config.yaml
model: "sound classifier"
dataset: "short read English sentences (LibriTTS-R)"
train_examples: 26041
noise_aug: 0.01
n_mels: 64
hop_length: 320
input: "log_mel"
spec_augment: true
win_length: 400
targets: ["voice"]
num_classes: 2
arch: "res2net"
norm: "groupnorm"
activation: "silu"
weight_standardization: false
depths: [2, 2, 4, 2]
kernel_size: 3
stem: "deep"
widths: [128, 256, 512, 1024]
label_smoothing: 0.1
loss: "cross_entropy"
init: "lecun_normal"
optimizer: "muon"
muon_scale: "match_rms_adamw"
lr: 0.007
momentum: 0.9
nesterov: false
orthogonalizer: "newton_schulz_5"
adamw_lr_other_params: 0.00081
grad_clip: 1.0
steps: 13100
batch_size: 64
epochs: 32.2
lr_schedule: "wsd"
decay_fraction: 0.2
final_lr_fraction: 0.05
warmup_steps: 1310
weight_decay: 0.02
adamw_weight_decay_other_params: 0.01
Rows from block 4 of a small sound classifier, named by matrix and row number. Each number is 128 + 32 x the weight over its row's rms, rounded and kept within 0 to 255. All counts start at 0. Numbers have three digits each. After the name is the row's rms in percent of the matrix's.
Before each channel's rows are labels from the 100 clips, of 14976, where the channel reaches its highest value: "band" is the frequency band that holds the peak. Only what is clearly more common there than usual is listed. The data: short read English sentences (LibriTTS-R).
# c30: last pointwise conv (model.blocks.4.c3.0.weight, 512x512x1x1), inputs 103-205

band: 250 to 500 Hz
c30.182 123:150104130091121162111095167132114088198139154154139144115086079121100111091129129163141132139113114120104134135139158175174127173175180137102142167255111139200218092134068085126149082104144080149143139110125088075128145110200118128145128135135113133196100211134163168129127105117064105170145141074135125163092

band: 2000 to 4000 Hz
c30.509 059:087097116126118119094126056167055143166124122217125143127135192113076160119155165124078131085163093146150173097151078099122112136139115141092137130175115079164049146110102122173186101081064095071216090160159142121117081117078133118177159109132080110143108128156149036166128101131145099113183156107194127152101

band: 250 to 500 Hz
c30.371 098:126168120159119105142130076131109138094153167114195128184104127124133081203125167069195098078168150163095142159153123134178105139180159138135140104158085189164147126120047127149128118069148120098132148058082167139134123069166149122182093098122123135183182112163159166086126139127086109180150170174165120160113

band: 1000 to 2000 Hz
c30.445 109:124177157189116140135130131104108126108107150138140165154124057111123167148170110103125115154075127084090135103141145170156072142094139131101078127168118113096139101137164115093134146092172175093136084146154150033151125076128116125131103184089107129072089126051108110135086188082135112121092070091091112128109

band: 250 to 500 Hz
c30.340 120:129066118131099093131101126149106084119120181106118138163109147133174096159107084158133139145157178124150110119121135055146169207123090174169103136108170121126041131139105130129218189151225112067157139106117127159089140099159098163110143126122095112155177146157131102076100129154205122172169126137136138056103

band: 2000 to 4000 Hz
c30.183 141:135102124146135171140159107114129136157188112153163102179063095105176088080171175114160118136116135050134096065164147104125087089123100081117149130126153087166150114132175162152088142104158102109112127126106143124165083148137075120117145097129091129075119133095108109126159146162111146157222123060166118119128

band: 250 to 500 Hz
c30.413 131:100122126151091137165129163070137129137169114126156154107140091095113139143079122160112129119123076116133133101157166125126136092107110077143151124057147115087139083090122144116097133139121173164128139178084138166058121097108128110106157175127139109122159149101086127158106142152142121153107049128101145119222

band: 2000 to 4000 Hz
c30.293 159:109151101094095110114104157115132115146126116133147116117073116114116123166085102126109071129165116168117144151175114124129095142108137157076086123133113105075117125097161129117138148096113132083113112108137127127134153136158191123155161126098130153169163083161219133109120107130087085123116128137100102152130

band: 250 to 500 Hz
c30.49 110:143182142074123177158141173084140181150106170152163114186176098154145156148105128113105067123098147190149125091125138123098146098108117130112106143128144111165166173110103142156119128128176133089099104127077124149178099107159145122113103166121152099128126149160074141111130137122118138126098065107155087140162

band: 1000 to 2000 Hz
c30.106 051:093134089146118090159118071085154127166142101079147086095131074099116161088141088114163082153133127148143159109072127134169090135100144102149134109088158139110163094141131076178121097192132108119127115136111170115129146117102112138176139091180147112056091103134159080105178111137071124157168144148114098112128

band: 250 to 500 Hz
c30.1 063:069158156168149149182093174096103171141081146143167138160151171156080120128059124152102081131094128185099146125071125100120117149166103075119186177152120145129117114101129104138141186093131103143177166156117097170154120135112179088094141124120088151105125142137111113111096127138154144138126114094138157139068

band: 1000 to 2000 Hz
c30.58 028:150154162121106135148166151105154157151124122168155136179093134187096152177147194088154193091153147152096186211154154150178113121132150081139154127119146127124160135181167091100193081147172127123134096134073133115166070069105168134111102123096119116120107090132114115071188130092141201080116173156128182180098

band: 2000 to 4000 Hz
c30.122 076:154152140129112112132149185063119152152131132141150086114172067130128125141175145081146162155079100083119077133099136127116159154086079090146152154074077105127137102179181089093159140100182169153113179110117140145116128117129127078092153098154054139143124130190104120093144078160111123136103090091132151056098

band: 2000 to 4000 Hz
c30.154 028:103093156103167153142150082164168142166141137135047170100145179102164105167083192169172131135089098151096128156100099130119132126116204154176108109144170112143109121107106158139066123064130127211171094075089141153132138099113166099156070154153126128080067118082143127098126128111174089108117193083115077124124

band: 250 to 500 Hz
c30.206 119:093095096122131116156173179070086138165153141115121093118144141122129174039096147119101107154121118111123131109078107125137141168137126125141135137120142105111120156143165176080119125125097110115079208161102142156129096099118128137070100157152110150140084129067105174159161091147184139157113117117136127191117

band: 250 to 500 Hz
c30.323 115:141203082135113154111175136142126143122142082163125173153089143130060149130183208132099126115078156123126141147151150139148144114135147172133145117107114119040167116083122129206070201083179112131142148138155162129120125071100144094148118157160141100103150112125059111155136159074121125141108093165132103110149

band: 1000 to 2000 Hz
c30.102 027:168151159149138120130151111097139132149109191170098163098107138129148152114137154083189159142093163140132157142037163163158155194146128107137156170134190103130181108077176121129121143191127157125189127098041115149166136147102134091111102187169171142108164090112117141126161116157146191141176145102132192101148

band: 2000 to 4000 Hz
c30.358 137:113147088175144119124099154170149135141071167145091094128143103088113139131125069188103105195114109105123118147157133171058108126134141125195136047103145143076110143112137158152093116095140128092162183122123161086201136107123161147129117067128197131104163092186104085065135164103158147115130146167072107110160