A small sound classifier, trained from scratch: held-out accuracy 97%.
Rows from block 3 of a small sound classifier, named by matrix and row number. Each number is 50 + 12 x the weight over its row's rms, rounded and kept within 0 to 99. All counts start at 0.
After each channel's rows are labels from the 100 clips, of 14976, where the channel reaches its highest value: "strongest on" is what is common among them. Only what is clearly more common there than usual is listed. The data: short read English sentences (LibriTTS-R). In brackets: how many of the 100, against the usual share in percent.
# c30: last pointwise conv (model.blocks.3.c3.0.weight, 256x256x1x1), inputs 172-255

c30.236:29 57 48 60 65 49 59 53 55 43 33 56 37 40 38 49 42 35 58 66 52 53 47 45 43 53 42 48 72 50 42 57 31 43 73 66 40 25 39 36 48 48 51 63 64 60 62 60 49 46 55 54 57 61 57 47 27 49 16 87 60 58 81 70 69 49 56 69 73 76 63 63 47 59 41 66 56 59 51 62 44 69 58 60
strongest on: voice: male (98 vs 46.2)

c30.222:65 38 57 42 58 59 47 41 55 50 49 44 40 57 70 45 22 42 73 50 55 63 47 55 44 53 64 28 50 48 61 32 53 52 44 55 40 63 53 59 68 37 48 52 52 26 46 58 59 45 31 43 44 46 31 60 49 67 68 64 55 43 33 49 33 31 36 37 59 47 57 63 53 40 65 44 43 59 24 59 63 53 62 49
strongest on: voice: female (90 vs 53.8)

c30.183:53 37 44 41 68 40 44 45 32 42 39 55 53 58 59 50 37 43 53 35 36 52 40 45 58 55 43 64 35 47 42 53 55 30 56 59 49 77 50 42 53 51 48 49 55 54 48 49 58 47 61 31 49 50 46 57 62 64 61 64 63 55 44 65 57 42 34 29 60 48 51 59 44 36 68 47 41 34 44 55 54 53 75 42
strongest on: voice: female (92 vs 53.8)

c30.124:49 55 75 70 49 42 65 36 56 54 52 52 38 31 65 54 46 55 31 44 59 45 60 44 57 59 63 53 64 53 43 52 51 78 72 45 77 53 48 35 63 52 31 55 59 43 68 50 48 46 51 41 36 37 61 52 35 54 42 84 30 53 49 50 77 50 52 26 48 54 61 65 46 27 49 48 66 35 63 70 46 74 50 48
strongest on: voice: male (99 vs 46.2)

c30.168:70 53 52 57 49 43 32 30 44 62 34 26 49 57 38 69 73 67 74 54 57 31 61 44 66 52 67 57 41 29 44 45 43 58 49 68 43 72 49 24 57 47 38 42 38 58 43 39 35 40 50 38 42 38 42 79 58 27 56 57 65 36 56 40 47 31 46 50 48 37 48 50 34 46 41 51 33 35 42 49 60 38 49 71
strongest on: voice: female (92 vs 53.8)

c30.130:47 44 56 60 50 52 23 52 58 45 66 40 71 47 45 54 49 49 51 80 39 52 56 65 61 48 58 76 44 67 46 74 50 57 52 57 44 64 48 61 65 57 46 48 49 41 57 36 31 52 64 60 37 52 59 46 57 43 49 45 33 53 46 19 45 48 54 58 68 65 49 32 46 54 48 53 57 53 37 44 50 48 56 51
strongest on: voice: male (89 vs 46.2)

c30.190:32 52 53 46 50 58 64 43 57 62 43 57 51 41 41 40 44 45 43 57 35 40 59 49 49 51 45 68 54 32 31 42 44 47 87 29 53 62 45 32 52 45 54 34 47 35 43 54 34 29 55 41 40 30 26 53 42 59 58 42 26 47 42 41 37 45 46 42 28 31 37 60 41 24 64 99 52 40 38 61 43 60 71 38
strongest on: voice: male (91 vs 46.2)

c30.99:37 46 57 31 67 46 69 59 41 36 42 51 38 56 62 70 42 33 49 36 37 47 46 59 33 31 49 47 52 51 64 42 58 65 77 46 60 34 36 47 54 47 46 42 51 62 47 57 70 53 54 62 51 54 82 49 61 70 42 82 40 57 62 45 61 73 70 73 67 65 57 55 33 30 47 89 43 49 47 56 20 54 63 31
strongest on: voice: male (94 vs 46.2)

c30.196:56 53 40 47 63 49 47 61 61 45 59 55 52 70 41 41 54 65 37 45 59 16 54 50 39 45 48 43 54 37 52 34 45 51 78 58 69 47 60 48 41 56 48 46 41 62 42 47 29 50 73 64 48 36 66 62 64 50 61 29 40 45 51 54 52 30 39 54 56 56 33 52 51 66 63 36 41 47 36 57 59 54 51 32
strongest on: voice: male (99 vs 46.2)

c30.112:38 30 56 47 54 48 46 42 62 41 25 46 57 40 47 53 44 46 60 59 56 79 64 33 50 53 59 69 57 53 55 51 66 67 51 49 47 35 60 48 45 46 53 30 43 51 48 40 45 58 41 38 65 50 49 42 56 42 62 40 44 50 49 59 73 59 48 51 51 37 57 59 37 54 44 53 35 43 51 39 22 55 34 25
strongest on: voice: female (93 vs 53.8)

c30.32:25 45 27 54 38 51 39 54 53 52 53 37 69 42 60 48 45 41 48 59 63 57 50 45 37 37 80 59 47 42 65 47 56 45 56 62 45 50 51 72 33 62 40 59 51 42 48 55 38 43 42 54 60 49 39 52 43 44 44 50 75 81 51 49 46 63 42 62 65 43 33 28 56 86 60 66 83 55 78 57 51 41 49 64
strongest on: voice: female (96 vs 53.8)

c30.199:37 56 38 69 41 65 25 52 62 55 59 61 49 50 71 59 51 56 38 53 63 51 41 54 53 66 45 38 73 55 50 47 70 54 80 50 55 52 46 68 48 46 48 55 46 49 60 58 43 67 40 33 58 34 58 62 59 53 78 58 49 81 39 55 61 49 48 53 52 62 57 52 48 51 46 62 28 50 54 61 51 77 44 57
strongest on: voice: male (85 vs 46.2)

c30.253:51 42 29 51 48 36 67 75 48 49 55 54 64 41 44 61 61 41 52 60 37 60 63 67 44 46 53 34 50 78 51 49 83 61 36 62 81 42 51 26 38 51 50 51 64 30 53 66 36 30 52 56 29 53 60 51 45 61 41 69 36 30 51 44 31 47 73 62 65 59 58 40 43 35 63 32 58 37 59 40 52 52 58 47
strongest on: voice: male (98 vs 46.2)

c30.221:53 52 50 50 50 52 54 52 57 60 57 37 66 58 38 48 60 39 43 41 43 48 46 56 62 48 33 42 50 54 38 78 42 56 56 55 54 74 21 47 61 57 64 45 60 55 39 54 61 60 56 75 49 49 43 48 41 54 58 47 49 59 42 68 45 42 46 26 43 55 40 59 46 52 47 47 35 49 53 55 57 64 52 46
strongest on: voice: female (88 vs 53.8)