python train.py --model="sound classifier" --dataset="short read English sentences (LibriTTS-R)" --train_examples=26041 --noise_aug=0.01 --n_mels=64 --hop_length=320 --input="log_mel" --spec_augment=true --win_length=400 --targets=["voice"] --num_classes=2 --arch="res2net" --norm="groupnorm" --activation="silu" --weight_standardization=false --depths=[2, 2, 4, 2] --kernel_size=3 --stem="deep" --widths=[128, 256, 512, 1024] --label_smoothing=0.1 --loss="cross_entropy" --init="lecun_normal" --optimizer="muon" --muon_scale="match_rms_adamw" --lr=0.007 --momentum=0.9 --nesterov=false --orthogonalizer="newton_schulz_5" --adamw_lr_other_params=0.00081 --grad_clip=1.0 --steps=13100 --batch_size=64 --epochs=32.2 --lr_schedule="wsd" --decay_fraction=0.2 --final_lr_fraction=0.05 --warmup_steps=1310 --weight_decay=0.02 --adamw_weight_decay_other_params=0.01
Rows from block 3 of a small sound classifier, named by matrix and row number. Each number is 128 + 32 x the weight over its row's rms, rounded and kept within 0 to 255. All counts start at 0. Numbers have three digits each.
After each channel's rows are labels from the 100 clips, of 14976, where the channel reaches its highest value: "peak in band" is the frequency band that holds the peak; "strongest on" is what is common among them. Only what is clearly more common there than usual is listed. The data: short read English sentences (LibriTTS-R).
# c30: last pointwise conv (model.blocks.3.c3.0.weight, 256x256x1x1), inputs 86-171

c30.37:086146141090136112099129121197102103084093182088130092157115116111079094156128157198084117140162078114114091108190206137126145110127095158115106130162075104096158117097137168107157108183147131129131096113114109161090089073198130121103136109189121103100142166
peak in band: 250 to 500 Hz
strongest on: voice: female

c30.78:140146079144135100101141149116165110149167091135157090159072139132099140103160066089147084165128084041133125141148166122127144130134146170150069084126143094125131148145132125116165118180106187163167134188132174072138158136154149119128216163105091140137122115
peak in band: 500 to 1000 Hz
strongest on: voice: male

c30.158:191135152099118092094159232140095138119089043100113122108086167118121123216180132150136102153101225100111168124172158154133165130115120123104106176107087109144181133118141136092123167111147095095140110152134152109146183103104113133102098129105168107195168180
peak in band: 250 to 500 Hz
strongest on: voice: male

c30.242:133152145119114178134166124107141162099161123100127072187135077228052136146129171130068137105148082124124064150116123114119139101150180134075168079112129102151146117135116139130174165150135139123129094115101156130164170141124091104246067082119163126146138091
peak in band: 0 to 250 Hz
strongest on: voice: male

c30.49:104100153105107091103127148104111161102131158186128120102099074149125134074168150115107137145136115140140174137105166150174111154174076096128080119133179143074079127111140103153176117116090136152102044136095132081152166132116092101078164159026082103186097125
peak in band: 0 to 250 Hz
strongest on: voice: male

c30.68:084113114109185138095137141117138133153189150198078158157144086094064114122102158117082067106143116137160094075095126170116112210134104118061097179117134159125144141196101148067141159109109105133125161164134132172133199144059080126037112124109142131096127135
peak in band: 1000 to 2000 Hz
strongest on: voice: male

c30.18:122097128082077181097134162097121120098140113190088115103167067125161081102131169136099117117113120093084132092132130104125167227136102143096137074118148150123132060169138125116111139138138144155101119139114177181068112123095133139085137115049125107085159085
peak in band: 1000 to 2000 Hz
strongest on: voice: male

c30.219:139114160145160191108083075055151153089172142162047105143114103101138122114145082132124070128139139176107153077129127113137178134128098171155149063127099109087106146122122115127134089126104121117142138132134153111142072152175129210179181140111101080160146154
peak in band: 250 to 500 Hz; 500 to 1000 Hz
strongest on: voice: female

c30.225:125179109141140123119096162173174091100116169172103101120133149118195121190170138105164085057104107166154160133110088113086137125153078149161118116139113135169133147160163095148129109163136194136129159070096153093081214118054127152182079092134093164174087051
peak in band: 250 to 500 Hz; 500 to 1000 Hz
strongest on: voice: female

c30.198:199102109088094137137151130151106138118140106086141132122125150098168159157086121152104166147074113097092119124115203068130151152148192135168122145075136135116142169163111145113089185123098123171141112109133130140179201163218137152140111150116121184138095157
peak in band: 500 to 1000 Hz
strongest on: voice: female

c30.182:199092164095110034080056132132070144116207100196140163161157153169111110159142090105164115095132085106134069118158186102126163060127104140086163110168144146116136140165137104124093139111108143168073120164170133119137066074108111154109144117066135110120103195
peak in band: 0 to 250 Hz
strongest on: voice: male

c30.96:167182127108114152100104126075081201168146142079130102158127143101155181079126107149098176126116121118166175119122171116087116123153065160125138163120148095107139153157143111129087139132111129104116161143079164079061101086144088099101156182093081184155152103
peak in band: 1000 to 2000 Hz
strongest on: voice: female

c30.32:085077119070160111153174134084118149102097117152099082119093174136181202117150148101105120090154117095142050141115201095068113151160147135078144054143095086088201117145107180119130161113156110116141119100165148164131122157138126136116148128214132129106142153
peak in band: 1000 to 2000 Hz; 500 to 1000 Hz
strongest on: voice: female

c30.142:168126128170078129181100093134146157106139155115088110070156097127137076117100125039131171146112117201114124173082166114129141093128151095108132122144109162162102092165099135187192080136112139149153091142145161085069136113106085149101072179151124111149098116
peak in band: 250 to 500 Hz
strongest on: voice: male

c30.13:085141083098108143098183108089152190127122113112098149138082138150137154131144096120190187158169105118158105137132140125115168128101084178123108192154111085140133138153099102145086139098170182073080112145127154150107073140127117110091149182050144130090106168
peak in band: 250 to 500 Hz
strongest on: voice: male

c30.123:085139189070104167184198096196109171183076122090139146135105144096148126108105140088096138143072142093159196117149110121181124115138075061139127146135162107090156135110157122167071104142153174135141074116097143114082152155119110144122116069143057169114139122
peak in band: 1000 to 2000 Hz
strongest on: voice: female

c30.178:125097168125102121138093154075154086175162126185117081095081138114125146088072038174112100121118112157144095134116175154117106116145123127140160108121089177132217137170100182119106145110143171123102135169093133079100133110106135108163098147106125089119137140
peak in band: 1000 to 2000 Hz
strongest on: voice: female

c30.254:187111106171165097162088112122086168110079092119126138150118122142057096111147108116105208119118115130127184126116186121124056136144156160168152127105153103082132124152134127176145113105159119069098149143116120138086195100148157188166136091096134164150103145
peak in band: 1000 to 2000 Hz
strongest on: voice: female

c30.169:111085133147126144178139096159133146172116144107182157097104156084143134105179131165100118095044172131121139137087080135156141087117161162137117129089138126133073129120117171110117139156110100146087144160138109056149127114075082127132112161113105083116135194
peak in band: 250 to 500 Hz
strongest on: voice: male

c30.248:105142175101109110153145076087059077137158105135189118089130121117133085101116148097136120128144176152122101147115167137140100070090115098163098193068099134171135157090098186155197119101158144128148171127117120064187108154123232111150109161123135146084191192
peak in band: 500 to 1000 Hz
strongest on: voice: female

c30.113:113150122139115104181149124125185108112162187132151089074156175110103091146163101098154165124193121110167107163135124156159128143106132144219214112136149084143173153121082146152096214162130103125238153144131153166123140124099117132133116111089127100137125140
peak in band: 1000 to 2000 Hz
strongest on: voice: female

c30.65:194104197142151158116146157128129157132194195130065153145127139101181178159192087116117187121098130155146164108139127158108111223134200133104111176199130197137094141194133103106136146146090094081092114119117126153108195141161147160130142130084176207128139080
peak in band: 0 to 250 Hz
strongest on: voice: male

c30.166:089156099114201103092167116101170082110166104191091124156142152067187106170109141126137143119118092105098122199109149137203131154103124132171172149132103095109104124137163110136046171200128091125096103138188141107153188108157078164144089093090097135173113183
peak in band: 0 to 250 Hz
strongest on: voice: male

c30.239:106092122160103126146152123167134197132127129108177188154101141107140119132175179092208157115195139167137069079143097129078075068149117138146139143109190130134103119149101095115169096086234115111167074123119152167153113126107100168158131140255110074127150174
peak in band: 2000 to 4000 Hz
strongest on: voice: female

c30.86:154116123152135130101100196045138077070126143095192100140121062138132168147156112212159092153133140068160103085153127147150120156122209173167118131128075154107116080109128110130127118077097149169117107108106170116156111091149148104130126115106106101121160143
peak in band: 250 to 500 Hz
strongest on: voice: female

c30.183:123116101144158079123106201183095125096098173078102092079104109170146140168180165111180163149192224145184103137074136162121134140132154114119092086132083094091099128157172132088175106112150152109153138149160070133170192120102120114074092164159159110138120165
peak in band: 250 to 500 Hz
strongest on: voice: female

c30.112:095209126102190116130164216067120156178154136150063157152146115072119112148143148161137120099141076097153156150122060127132151178106111163118150147096116110159135120062204123128148175059167131134079108131163136113071094117149112110157107160132132168146093135
peak in band: 250 to 500 Hz
strongest on: voice: female

c30.152:104150090150097140137175070093171143097179127086131148103195157122131142149101119088115110152110092147125149087080112112163116098068150135164103164144121205126119085148107138104182145103136164137065201078083150113145169127085092193178126202183058146148091172
peak in band: 2000 to 4000 Hz
strongest on: voice: female

c30.34:180153119097101137155146120078059076138122129116163057130178158143131193112146128098085157171122125104127137112155093127087123098089086060216136167155148172113073101148127161072095125148142140121183149179147135153132108154097086137143104101255114115144146145
peak in band: 0 to 250 Hz
strongest on: voice: male

c30.163:171062172124105139138125113109104108063112114158205141147153112094155135120111158182096117075178131135090140107104138191170074150131090133165163129127130129125080084109160164105133132119114162137088182138177147127122147142103139112131055133058130168093152152
peak in band: 500 to 1000 Hz
strongest on: voice: female

c30.241:142060082118146141150165163098097084167159153149104111088111075131123086066108118110075116125105182178182091093124099207096125158133095084138127149117124157192095098127101141133102093136109158140053108083076138146067166123152134152131194144088100119089100136
peak in band: 500 to 1000 Hz
strongest on: voice: female

c30.149:138108144131173079159237063104107093124195139138107130142169097171192109123110106148108095145147140160144109076116178136157144146130131149082145071123154095143172115112138155140145114142192106132127065159139113127164106086139127080131244106201096073101097096
peak in band: 1000 to 2000 Hz
strongest on: voice: female

c30.203:069140138135127084110061161150086097204116140118162192152186136127082149108112110123129117147152106105119138098154104090123125098092146155139149148144111184140129138144103125130200122146123142195100192146141103121087112118078131076078151130152134141113172106
peak in band: 1000 to 2000 Hz
strongest on: voice: female

c30.55:111175146168110122137089133152139081165192130132139119150081080134105078086088083161118139097079144155132107157119100130154099130132123112132103120103097048159136086162144125156155110115115237117091108098123095117060107083213153096206143147141122127119075123
peak in band: 1000 to 2000 Hz
strongest on: voice: female

c30.208:076098088111152162100093131108113093140111108133175121079058146166101161102163165084106165144062152105152170135139201135155161145183106102142131077149157119125135166172082136169151086102169157189145080143170127142158147143131171067123176129184164132089113092
peak in band: 500 to 1000 Hz; 1000 to 2000 Hz
strongest on: voice: female

c30.88:172109092146102145105185147125166070171086057104170099085064147142128100139065113156212102118128120135123138098135120106117137111068112125160102137138131139115217134132129109202103165095099104127087130158147156100132122125158122163121125060118134113095077161
peak in band: 250 to 500 Hz
strongest on: voice: female

c30.172:177111152083134159122074132126162080118122108158162146156136164120102115127126162145157153148139096138139084153074096114115163151115111130135134145207149156175173156131109121134143096099126089171117063135141132103125177155125159095045094152120096128116148108
peak in band: 500 to 1000 Hz
strongest on: voice: female